{
  "train_examples": 88335,
  "horizontal_flip": true,
  "encoder_norm": "layernorm",
  "encoder_norm_position": "pre",
  "encoder_activation": "geglu",
  "encoder_fused_qkv": false,
  "encoder_drop_path": 0.15,
  "encoder_positions": "rope",
  "eps": 1e-10,
  "batch_size": 192,
  "epochs": 22.8,
  "weight_decay": 0.0
}
Rows from block 6 of the encoder, named by matrix and row number. Rows with one number belong to one neuron. Each number is 50 + 10 x the weight over its row's rms, rounded and kept within 0 to 99. All counts start at 0.
# gate: MLP gate (encoder.blocks.6.mlp.gate.weight, 512x192), inputs 0-191
# fc1: MLP up (encoder.blocks.6.mlp.fc1.weight, 512x192), inputs 0-191
# fc2: MLP down (encoder.blocks.6.mlp.fc2.weight, 192x512, transposed), outputs 0-191
gate.455:55 63 46 31 52 50 65 40 45 49 53 49 57 56 39 48 53 60 40 37 51 55 46 34 58 38 51 55 35 51 57 54 52 53 50 62 51 42 34 55 69 47 42 55 40 41 45 53 49 43 65 39 47 57 38 51 47 83 47 47 46 63 35 60 50 46 61 72 44 44 53 50 50 76 44 55 51 39 68 52 54 59 52 53 68 67 67 58 42 41 33 49 54 37 68 57 56 45 56 49 53 52 36 49 59 43 37 54 59 62 45 30 42 48 57 46 61 59 51 53 31 51 49 49 57 45 63 50 72 70 60 38 51 31 56 68 41 46 64 48 43 40 54 31 62 36 51 48 53 54 48 36 38 46 46 52 47 36 47 46 34 52 65 37 40 49 40 64 34 45 54 47 40 49 44 30 37 65 45 44 52 45 59 38 27 55 43 57 57 46 33 42
gate.456:42 46 68 42 51 59 59 54 43 65 54 43 18 54 28 28 62 42 45 52 48 54 54 50 43 54 36 52 43 46 39 69 52 25 66 72 67 60 60 48 26 42 41 52 28 56 47 59 40 30 45 60 53 52 61 48 34 35 61 51 49 64 63 58 56 44 59 58 40 47 60 55 57 46 49 44 49 59 65 49 36 45 46 41 46 47 52 68 46 59 59 42 56 46 58 50 47 48 35 57 41 55 45 39 49 64 49 59 56 54 51 61 56 54 43 45 50 49 54 55 37 59 68 45 56 48 61 40 33 45 46 37 33 47 40 56 56 62 44 54 48 42 42 57 51 43 59 61 56 54 53 49 51 63 32 30 45 53 61 58 44 60 72 52 42 68 59 57 53 54 62 66 42 47 47 43 33 47 50 47 66 45 65 46 50 53 65 49 45 76 55 48
gate.457:52 53 46 47 59 39 57 49 34 52 38 45 39 64 45 44 47 40 51 45 72 45 62 50 55 37 36 38 46 47 41 41 46 47 39 76 63 43 49 56 33 56 44 63 43 63 48 43 44 58 65 52 54 52 52 45 40 71 36 53 43 67 53 63 57 55 52 52 56 44 57 60 48 63 39 63 68 40 40 33 56 45 61 35 56 67 39 43 51 33 49 53 49 45 48 43 60 61 42 46 45 57 27 53 57 46 43 63 54 43 43 43 48 66 45 58 50 53 62 53 47 63 42 47 46 46 70 41 34 71 50 37 41 47 40 48 53 29 58 54 58 38 71 64 49 37 51 55 57 62 52 45 33 49 43 56 58 57 42 34 46 51 54 43 72 44 20 43 35 48 50 49 49 49 60 46 47 38 50 54 51 55 56 51 34 71 27 41 66 44 66 40
gate.458:47 56 56 62 64 73 51 43 39 71 35 46 59 48 45 59 57 51 48 54 55 53 51 28 58 48 57 41 66 39 39 53 40 52 34 50 37 42 53 50 62 40 42 24 46 50 40 68 41 39 38 56 44 42 56 48 56 48 43 35 34 53 45 57 39 56 56 59 51 44 47 52 52 49 72 62 56 42 38 58 57 43 39 55 54 57 62 61 44 18 32 43 41 57 57 66 45 61 39 63 48 33 61 57 47 40 60 39 55 57 36 41 59 51 66 48 54 65 41 60 39 52 37 52 50 47 62 63 59 56 56 46 60 45 60 41 57 44 66 39 52 37 53 46 54 64 34 50 37 39 58 48 58 58 35 65 54 38 69 55 54 58 41 25 55 37 53 46 42 45 43 56 27 41 52 48 34 51 47 35 39 48 57 38 36 56 52 54 54 59 57 51
gate.459:60 41 36 30 36 53 55 51 54 62 50 49 41 60 58 46 44 59 36 49 52 64 56 39 44 45 32 50 37 44 43 45 50 56 42 43 61 87 44 54 53 52 69 50 42 63 62 39 43 33 60 45 58 52 48 56 54 57 41 54 47 66 43 52 44 31 38 70 57 38 35 53 35 50 46 55 44 55 60 41 52 38 53 39 51 55 48 51 40 45 39 52 52 48 59 72 58 44 33 53 45 32 38 43 49 57 54 49 53 34 53 42 37 48 40 56 39 69 50 54 30 66 76 43 41 29 57 64 47 53 50 39 53 46 51 57 67 66 43 58 44 46 53 47 40 59 70 53 39 53 52 43 40 54 39 56 41 53 41 48 41 52 55 49 43 47 43 43 37 56 52 56 52 51 37 35 66 71 48 60 58 48 67 35 60 46 54 61 50 42 76 45
fc1.455:36 43 42 58 35 41 32 43 58 35 39 43 42 58 45 49 57 47 37 44 55 49 52 52 48 56 44 48 53 62 45 34 51 36 44 36 40 46 54 36 35 55 36 43 45 64 58 29 55 63 61 82 28 50 62 54 44 40 56 34 63 39 62 53 60 56 33 48 49 28 30 56 41 34 59 62 55 63 47 50 61 41 44 46 45 39 36 50 38 44 53 42 56 71 49 46 59 42 48 54 34 59 47 52 33 59 57 52 61 32 40 47 40 56 31 53 44 52 54 43 56 53 50 61 48 67 44 49 50 68 42 68 57 63 42 59 45 46 50 38 33 47 59 34 35 62 38 40 36 38 67 65 41 31 47 62 55 48 50 52 42 45 42 55 47 47 34 55 51 41 61 44 45 47 51 39 47 45 40 47 66 55 45 62 53 47 51 60 42 41 61 49
fc1.456:55 61 71 46 66 46 51 46 52 54 50 52 33 48 40 51 34 40 55 51 49 50 59 49 48 39 62 70 42 52 44 55 47 34 48 50 26 55 36 61 53 36 33 57 46 46 45 55 43 45 46 61 45 52 49 56 69 47 50 37 33 54 63 47 49 67 55 45 52 42 31 67 44 54 58 60 65 55 45 38 53 25 46 51 55 31 64 44 50 71 60 59 43 55 63 46 69 57 72 40 45 41 27 50 52 46 32 45 56 48 66 62 26 41 56 58 31 56 35 58 56 50 55 57 40 32 58 34 46 47 47 42 50 55 46 54 55 56 49 67 51 57 47 38 59 71 39 46 49 45 41 38 47 62 48 63 28 40 52 60 49 50 51 36 45 38 45 47 60 54 43 64 58 58 57 45 58 41 49 40 39 35 60 70 39 53 38 54 51 47 47 53
fc1.457:55 45 53 57 59 38 46 61 57 47 45 62 49 48 55 54 41 30 41 56 49 51 47 47 50 51 57 53 49 54 57 50 41 50 51 39 43 50 50 48 31 34 51 34 66 25 41 56 34 49 51 46 48 47 48 32 56 56 50 49 42 45 54 52 42 56 70 37 80 61 71 41 47 42 48 27 64 56 71 41 57 46 48 55 49 30 41 61 54 57 50 52 37 38 54 49 57 36 44 49 48 45 49 35 24 45 63 52 40 33 67 54 48 58 50 44 47 50 46 38 49 56 44 65 47 51 31 47 46 58 45 49 55 56 54 42 39 51 47 40 53 63 60 37 43 52 57 45 60 61 46 72 45 23 47 44 64 48 45 49 34 49 37 59 46 50 53 62 55 45 48 42 53 61 59 61 62 51 67 51 71 43 21 48 56 43 54 22 41 41 33 46
fc1.458:43 35 56 50 45 42 50 49 56 49 40 54 35 55 56 45 50 39 56 48 48 36 58 75 56 29 48 47 55 57 35 48 45 49 57 42 58 63 61 53 34 37 26 52 51 47 39 42 55 50 35 63 40 49 34 51 51 36 48 51 73 45 42 45 47 65 52 37 51 64 47 52 52 42 27 43 47 48 73 33 44 36 65 41 41 40 39 49 45 56 68 60 59 45 45 47 66 55 55 58 55 65 41 37 69 56 51 63 43 28 54 50 38 47 51 55 51 40 63 55 50 54 57 54 42 67 53 58 41 56 45 47 29 61 56 63 65 49 45 62 37 43 34 53 43 47 41 46 68 58 57 50 60 39 40 61 50 49 46 40 35 65 52 69 55 46 39 51 47 49 72 71 49 66 48 32 49 51 63 59 36 50 42 48 63 45 40 39 44 56 39 42
fc1.459:59 41 44 29 48 54 40 49 64 42 49 40 58 42 52 47 46 50 40 58 37 46 56 41 38 58 52 39 50 44 51 41 43 47 47 36 56 62 48 49 38 63 73 52 48 53 52 44 49 61 38 42 66 59 38 40 46 45 49 51 40 32 55 41 50 51 43 45 53 41 59 59 58 58 48 43 31 65 55 65 64 47 51 57 51 45 39 69 61 55 51 32 55 39 45 51 47 50 28 46 52 51 65 42 63 39 64 44 36 45 39 47 41 62 46 58 44 37 57 50 79 48 60 48 51 40 48 63 57 43 58 44 61 43 43 58 54 50 50 45 57 46 59 54 31 52 55 70 49 49 36 52 57 48 33 60 46 53 24 57 45 57 63 47 27 41 64 42 64 45 49 68 55 50 18 51 65 33 38 56 71 44 47 49 54 30 49 48 72 56 58 50
fc2.455:46 52 41 54 65 66 36 65 46 55 48 48 41 48 54 51 65 47 32 64 36 56 29 42 52 56 41 53 67 44 53 53 61 50 58 57 34 42 40 46 55 53 32 32 50 56 51 63 40 55 42 36 51 25 42 55 56 47 58 57 48 47 46 41 28 52 54 51 52 51 58 38 47 53 67 25 73 44 49 57 59 58 52 42 63 45 41 39 38 51 57 46 29 46 49 52 54 51 55 51 51 32 64 53 45 38 60 47 40 42 42 55 51 44 52 53 52 45 42 71 71 59 41 46 48 48 52 39 51 57 59 44 49 48 55 47 56 61 50 41 34 69 72 49 59 61 58 53 53 50 50 51 59 39 49 64 50 62 30 37 40 50 61 47 46 57 60 35 59 43 48 49 64 53 23 66 58 56 44 45 59 53 38 46 46 37 54 55 44 77 23 59
fc2.456:46 48 45 57 42 33 61 38 50 72 64 76 60 38 44 45 50 40 68 54 58 53 55 42 65 64 49 54 69 68 52 49 52 48 50 40 44 50 48 36 56 61 45 49 56 41 56 51 47 58 37 49 39 49 48 52 45 44 45 37 53 52 50 51 51 60 58 47 36 29 47 47 29 49 51 54 49 44 34 58 47 75 61 48 58 34 55 57 56 46 48 43 62 47 48 46 30 39 65 39 45 37 51 38 63 44 41 42 49 61 65 36 43 58 68 62 64 52 59 49 46 61 55 45 55 55 49 33 66 47 63 47 54 54 43 57 53 48 48 55 46 51 61 39 65 56 44 62 47 77 24 42 64 64 67 31 47 47 44 53 49 63 43 49 30 49 47 50 40 49 50 55 58 56 44 78 52 59 49 41 48 33 34 40 36 56 36 54 48 54 38 36
fc2.457:47 52 65 42 29 47 66 35 69 47 42 43 53 59 65 59 51 82 62 44 44 50 43 51 67 54 41 41 56 61 40 53 61 39 46 42 60 57 47 50 28 43 52 53 48 44 51 50 51 50 67 47 51 45 63 50 48 42 38 51 42 51 51 38 70 57 49 63 63 48 44 42 65 54 37 45 48 37 66 51 64 74 64 52 48 50 61 46 40 48 44 60 48 43 42 60 58 71 36 61 57 45 49 39 52 45 54 33 45 56 53 47 40 41 47 38 57 54 50 44 49 50 68 58 17 38 61 51 54 38 54 58 47 44 34 51 51 38 50 51 38 49 43 38 42 38 47 51 29 57 54 30 56 23 58 33 56 57 44 53 54 60 53 64 57 31 42 47 46 59 49 54 50 51 37 44 39 49 54 66 49 38 66 36 49 51 46 71 60 49 56 46
fc2.458:43 66 56 58 59 59 77 60 56 70 73 48 67 62 45 28 45 53 39 35 52 33 44 48 46 50 55 57 36 44 55 41 58 63 42 58 52 48 44 56 69 40 62 53 63 47 73 47 44 38 42 57 69 45 49 42 34 41 48 56 31 65 58 55 52 43 49 44 60 37 45 41 49 46 58 38 41 55 60 60 59 53 34 54 44 54 48 33 38 39 47 54 43 59 54 53 39 56 52 38 65 57 46 51 56 44 69 58 35 54 41 42 39 42 41 46 60 60 57 41 35 32 44 52 53 66 43 55 52 44 83 54 49 43 63 41 46 59 44 39 47 45 56 56 49 50 65 58 58 50 54 62 42 46 55 44 59 67 50 45 47 59 70 50 55 54 59 63 36 57 53 43 37 63 51 35 49 57 70 46 59 54 60 35 58 42 62 34 56 48 56 45
fc2.459:51 39 34 48 57 43 53 52 49 49 47 67 50 56 45 56 39 37 53 34 73 71 58 48 52 47 65 51 45 52 66 72 42 39 44 39 40 39 53 84 67 29 44 50 49 49 65 37 51 46 59 56 38 47 69 53 40 50 51 59 43 58 43 40 64 46 55 51 40 51 59 85 34 43 59 56 49 62 54 54 51 44 50 49 57 41 61 62 56 57 56 54 53 41 48 58 44 38 41 46 52 42 46 45 43 54 34 36 39 77 48 46 50 57 41 57 57 60 53 36 48 54 62 42 46 57 66 45 37 66 64 59 61 33 45 44 45 47 46 73 46 38 52 54 39 49 49 48 45 39 67 55 63 46 68 68 48 47 37 61 44 51 35 40 45 51 59 57 39 31 55 39 38 49 58 49 40 47 41 54 52 51 55 47 60 45 39 46 49 46 67 51