python train.py --model="masked image model" --dataset="telescope images of galaxies (Galaxy Zoo DECaLS)" --train_examples=88335 --image_size=64 --grayscale=true --crop_scale_min=1 --horizontal_flip=true --translate=0.06 --method="mae" --mask_ratio=0.75 --loss="mse" --encoder_arch="vit" --encoder_norm="layernorm" --encoder_norm_position="pre" --encoder_activation="geglu" --encoder_mlp_ratio=2.67 --encoder_head_dim=16 --encoder_fused_qkv=false --encoder_bias="all" --encoder_qk_norm=false --encoder_parallel_block=false --encoder_inner_norm=false --encoder_drop_path=0.15 --encoder_patch_size=[4, 4] --encoder_layers=12 --encoder_width=192 --encoder_positions="rope" --decoder_width=128 --norm_pix_loss=false --decoder_layers=3 --init="kaiming_normal" --residual_init="none" --optimizer="adamw" --lr=0.0021 --beta1=0.9 --beta2=0.98 --eps=1e-10 --grad_clip=0.5 --steps=10500 --batch_size=192 --epochs=22.8 --lr_schedule="linear" --final_lr_fraction=0.1 --warmup_steps=310 --weight_decay=0.0
Rows from block 3 of the encoder of a small masked image model, named by matrix and row number. Rows with one number belong to one neuron. Each number is 500 + 40 x the weight over its row's rms, rounded and kept within 0 to 999. All counts start at 0. Numbers have three digits each.
Before each neuron's rows are labels from the 100 images, of 14976, where the neuron reaches its largest size: "colour at peak" is the nearest of a few named colours to the mean colour under the peak. Only what is clearly more common there than usual is listed. The data: telescope images of galaxies (Galaxy Zoo DECaLS). In brackets: how many of the 100.
# gate: MLP gate (encoder.blocks.3.mlp.gate.weight, 512x192), inputs 0-63
# fc1: MLP up (encoder.blocks.3.mlp.fc1.weight, 512x192), inputs 0-63
# fc2: MLP down (encoder.blocks.3.mlp.fc2.weight, 192x512, transposed), outputs 0-63

colour at peak: white (81)
gate.322:469471494521453497491472560479466576508534523496442526484518536524582490448416462503457519480481526460473514491490480498428538499484485561456462496452509455455502539568472523506506443539453582
fc1.322:469510596560431513527545512454511443540573484556440536463443504539513559476499582536450525487481553514504465551447529543543475502480520491431444523504473505404498533483499544460594500566484483
fc2.322:488430497567430440498509545558455512507530501461487508500423429574492536583502505510560547464540493487487522498540423470519491531602451502506481474542540501448456462570441523468451518530548511

colour at peak: white (88)
gate.234:517478484506512520504521518514508483466552439482447504491540505505589494490485495497469547419492511478501482533509463490482551447550451555483431497478518493434533464571508589448472470567454573
fc1.234:530512504550511500577550446523506463410503450500497560484498524454535539539464547489492479507474556547546532514477494592487534497493490452535535538429478434466540466478476459549508443421532434
fc2.234:506460515554388384461536564500517463500521490461496537542496552572548496502519414532495540502476479434563589546512494521566510422465477493525513496507593478483531505502492505485535624483486566

colour at peak: grey (88)
gate.283:646508467545540496494509463480561541467477449501466534486494451440530504581480533449445476476498562492468512558483404528476524549538421493507475473532450450466515455535492561521531491498514544
fc1.283:536538513451526608501553547496477507507521500465462464513519505521518477435483543509489522426530508576542477525478478471480499496485498488517547477491499631505520432462521401524548494535482481
fc2.283:494517520439538496561531481533462497457442498487566558488505470434527473493546532500443486495543475490454511503480457534483556468488525498542437544505472507434475534549474545562506531502507450

colour at peak: grey (95)
gate.76:446483511498491466565541517540514537507547485536449504510547494574482495512496396516463473481528502474531472559502525486485513494488490489511491525457534564473452459497536519475570460500448537
fc1.76:444495472520594525550530497461380470528556517487433512468476544536491461472535472515561479482486564543454498508486577506540444468433468476415522362474520502519549514501474474488474438512493535
fc2.76:506491465538512465526528465451524593502512524532513510495545516444448522503533495438494512484549495500567470551445515484485498458512573505502517519496447457580500470526554459488581483442551489

colour at peak: grey (60)
gate.377:504521540509499515518502494488515449527525515556551532464480460518491448552467532524480533535534511549498525420547482515398488518453486564488495493489500519483449568544482508544489426498469435
fc1.377:552595445533485487503540546506516512530492509528501464549515499434511474502510567435449485460497539514437505446497461537604484490551483503457438558498446509518506461544512528523510455534421436
fc2.377:495545504507460546486537499554525464532470527494570481443433525503511486496484495511503556544447513549582530489475499490448456462488512465478509505508479466554469522449505519491477396554440502

colour at peak: white (77)
gate.345:530508546469483433489492505519503555479505405522507543480387604524518535518411470491464497486534555478477439469521457506429448521483500536437492511456550562430553534527458627450514535500473503
fc1.345:467531501493487523423503499477503476541523452522437475419502474446418547555488527507424464546465513418486493539485477524506491495524508523477468520579500481488493505555515572462481509439494533
fc2.345:491572554452554621515458495474467446556433481494540477500527498427479454460511530467504436492477514532465426446522504577495539570483596501485517510604478531533550497516511604481482491473460471

colour at peak: grey (29)
gate.459:539507486494421505548468475520515575463613428497505528526467517518520450487508450513449511532488542496482516475568498523467470517533492525494487500505536449463504541571497567509506512505449525
fc1.459:485506448499517436514542524515502491472520482455516430525543480455495519488476480485492473520452519533465527509628477478374541493536583503502421523471567470541496496545477511553479545499517506
fc2.459:480519484510526529576454555471475480539451506529472506512471485488526477473471501526528490512512568515546472446449484501512552511460524577508540489465509509453565481454505504465503402475474452

colour at peak: white (54)
gate.402:527563434506501461469506507463582459498599497456493506566503544562525510533497509537474468530493524484526523587532524515516544499516471546519479497483567496452561463544456562530545526532451456
fc1.402:520488404502451483504467594479506510503523469482504398453535542497520517455526561540578512453515542492520501452507494479494533533546513533579540464499490457464426450514482535495555531462542524
fc2.402:468483519509511453520500514504504504486539458501493529529472424548474507543454521539500410507465584598453483466476491509496491533401518526457493465464392471504572513487521525466538442508466511

colour at peak: white (77)
gate.13:537512521478491536443498482479481551516508499484449573530495526445502501577496484471493496386484470531436529477495510537478518599472448545508464512462503490506472488570527517481479496536511506
fc1.13:513472523488466502542550488541536487534527503492528525506542495533458474490499430492523452526434457510422587460557539500419517458458574499514547498551557489480507560522477531441464490508575497
fc2.13:546523508487512618486486462515518521536538533549444457487470463466556556491552486477442507474483469521576521501542532510498491497520551503481524554526519511558504492530429499476460478476479500

colour at peak: grey (83)
gate.227:482511569482454492439516543507464580513518535531524550513489495574494484492527572482510486491561518537539438492463454518525486463463490472475541420503481596463542491513575503491534465527504518
fc1.227:460448553456511489414507493489510434553512519510548473462448513517489466460439439523464547531517537570491534539515501420426506503447528465446540494487463530517488521454548537456461526474489428
fc2.227:477553412505495449527474476388530514598467526571446452578547524435462478442447521453495506511543476472473540508441493459478503417509541503476555437519528534505515486570483449511475506508537504

colour at peak: white (66); grey (34)
gate.320:470493456475451421512504502477495590570545498541486545535458499549571464494479466491490519491483480477417458517518494553496514489531506515450423463496578521441485537526541554481443439487505493
fc1.320:558504561537521470521442559502475452459460468512516537489465514503507455544493529547531508549474595496493450474542503541437476550494499501523549460500524458520500576410524497575451454395503477
fc2.320:528511555532457459506539525469543500499532492513514553474484474481522552518487421483452550393476576447532443488546472532483553514494488511544544517624483440467587534485533425506510486547524541

colour at peak: grey (65)
gate.46:481527548504473475620488481578561502484527453455501478494530436480544560582569526485451460484478523532486528539479532473487442532480442439459465563503537492508540514518564527540515487570448493
fc1.46:476461469513507497512494528470467450513502453492485525469522490477502541567547505469511472485465503483465511502579541509529495490503485564473418504525504524523565546441513479449504557555488525
fc2.46:511531552468475552438493512494488417518506560477482512447490479433454479472445471521486501516453509546490513485515441475525503430518523505519471533589565459578501491443481529481433439529518469

colour at peak: white (49)
gate.257:494455511444532537533491476516473447526511511446483439459484458508532470499511556504463463495524567524543482485499521557465486572417491480441457501585492508440514494475543549539489453537514501
fc1.257:475420388466559525471508473507449533528468468496451531453531514527547513569479535474515517494524509510491530520486482443518527467495504550518491420472528504572524487497484449447536513428482561
fc2.257:508456583525490525526528514413500464487477451500495526513515496457552532473561523543396520510505509435508488499474498546441539497531479545546407474529491552493478479552574522483491551459559501

colour at peak: grey (30)
gate.128:503507555493513519502455430526520482503434467535478484483496487511573395546482493500475508563476515494467545493536514478449481565454520522520462504432516526446416528541409545470531462469463548
fc1.128:463517485526465469505480439476470557536562493507529476533503488592610471484500540532532511426512507443469481471474450550503509455537510525518569499494460504447544503605493511502508519542563502
fc2.128:491506531513547518479429458555532551526506531509538534574540492440490507535450512461447481519562588529490533489489545432468458542540514481516519484468524534523539494514542485526472500456459486

colour at peak: white (88)
gate.262:491501495499481463515515435501461497480543483491501509513435502528508451533422486400494488482498503515419565476442540464492467494435501502503484499484514530449446545558434508482484494530488603
fc1.262:504491404488460505475495453448469534501516528542512546488505496433473445433516571461456533472480532555508504551575469449488439524502513508448480526489576491543513538582434526505467521535438508
fc2.262:514483517509435518520511476497530543506538536427516526472510436479535403469504475502460452471467525473452497489472521551536468451463504590498454497508521534514480487500556456491556458496497526

colour at peak: grey (100)
gate.4:477466477446508486510463463591517502470515455534495563450455504548601447500426427449517428536485462544499455497540476519511451568439516480496586488511545526435505540460443499523518475502474464
fc1.4:509554473515535473468452479437503431564528543474477509528520531459512484528429455526483445488499545555552536563493495445537509508487493515531490506398524441457446518472468560443559470447442457
fc2.4:495535433434479456427594491540428477460497517503518527508480544491474502436457581493556518518464449522578473483506481534423550490467503475522445491526553542513546493576468437492492547429522495

colour at peak: grey (90)
gate.410:541489544437450541564484542540515520444558495467469498488483504541551497538434497481428503495519477503520461553498508477477505523550504491490442437457543501434541493541454506531500470461524587
fc1.410:454491509572528463482495472486509406494503460470487452505509498467462533426504510526468506481504506464473567528470551573496557464473575521524446497555558493498444523525448470529478459452445449
fc2.410:539535449522464464520492500510498485478449518491532464488541520484531488492447557478503579428537518510455514514506489432479487505509489540496563499509455516470568415510551527523533605541550450

colour at peak: grey (85)
gate.115:528526510458451442473469566555578467459505509548473567547444457594499466528532479509521507533486459461497376552526487522503485481512552528478440469556590517484496548507491502479513415554455503
fc1.115:503496525486492547537499492427516525535502494480471496453505540427508523553447451458520536489502525518539553543504548475520472521500449483446474553461450462522528409495522533483410508532486531
fc2.115:575510510471473507507561477520514513480535486521541520463553534488547503489480437424510515507517440479495477537523486519504492429556489553522489465534501511501458488508457511510438631443521519

colour at peak: white (62); grey (38)
gate.361:481470504492512520578434529486456509525549433509459519457481529504496447509494500490497404514490640521500472467525495485482520506534527522488460468549453502473454484566514561484507475521422574
fc1.361:469504467524567564481506502521472441488524451425482497423421489460484480507473518519528499477445548555493631491443455508544516479465533537531509465452553453509534457504556516465518509591526486
fc2.361:480500493527513497460474512493459482536509424488451463527481494471529552510548465564513510498526569494494434499501478562492517566437450462524475507545494513448499495514473513501473551536492460

colour at peak: grey (58)
gate.499:558508507477513532513487439528477466610538514491512466609352518503508453549516477522440529463478500479446557486487506522556536457566421541500470497477453481474459483537467472499507542607473542
fc1.499:433557518482478553529505518506493507474531491440552567412478501566456499475483486458578553544500410514486507475505546479484387539477537506458506467447495520514512454478504568510506503436443536
fc2.499:484513506513541489559449547628518505544499476504509470514495513500498500522427473520483488484551504482428508467532504513451532523458446494534512554525483475433537612558500464538455473510487496

colour at peak: grey (50)
gate.217:487563527515521551546507498506566537491532393565520545436440424551594463538429474497432462573519486499459507521515454536512550536485520516607513497505543488444584558530580520486521522478507488
fc1.217:514494475511541486498529562504568525494486502540485499429478455538527522494456537522437510494527529522519506484497509563538510507402534494537487508452506440454599498472533488474554496405537420
fc2.217:446518477481497567450500517483514483427487481467504568599518504428499567515501481546586424492537438455462476532498489494532488451465475454507530466587497533452478625526493460514516459479529469

colour at peak: grey (76)
gate.286:526499474579493479525499505502459510500491544573485532466449505494505562483511500525543429430537515517516556527419520553463502509502494527475549485487467493454481483534489480538534568483481530
fc1.286:539548484449443453530488538528517608409525424486513498546553522553473517575539526499472511436530401499475512454537438542480515575522503477422559491460465601490498484553502470508488492549474449
fc2.286:526523486506553481480457517483438556437495515462504558552537566460501482479473570571497564443485525531483477435534435519465504527526457422483531505530467525497525446441565479528470516554480439

colour at peak: white (60); grey (40)
gate.434:557480543465533545544506466522472465515547483512501510513504528561569319551471470466501494513449449457493533489528485535469501521555495503482488511531520507448516553623518467463470507506470534
fc1.434:478467429490514537479470449536472490468448523516514471552473498511444513423483491477488532514475504467546547487503503494559433563463508536516499485459533518460519506563527507537423494433501480
fc2.434:564514435460493516555459550441528561525455455486520450550557561529524518426509411529409537484472520502479534487523470553446525535549535504536462493522568519472519468496496487516535559536457470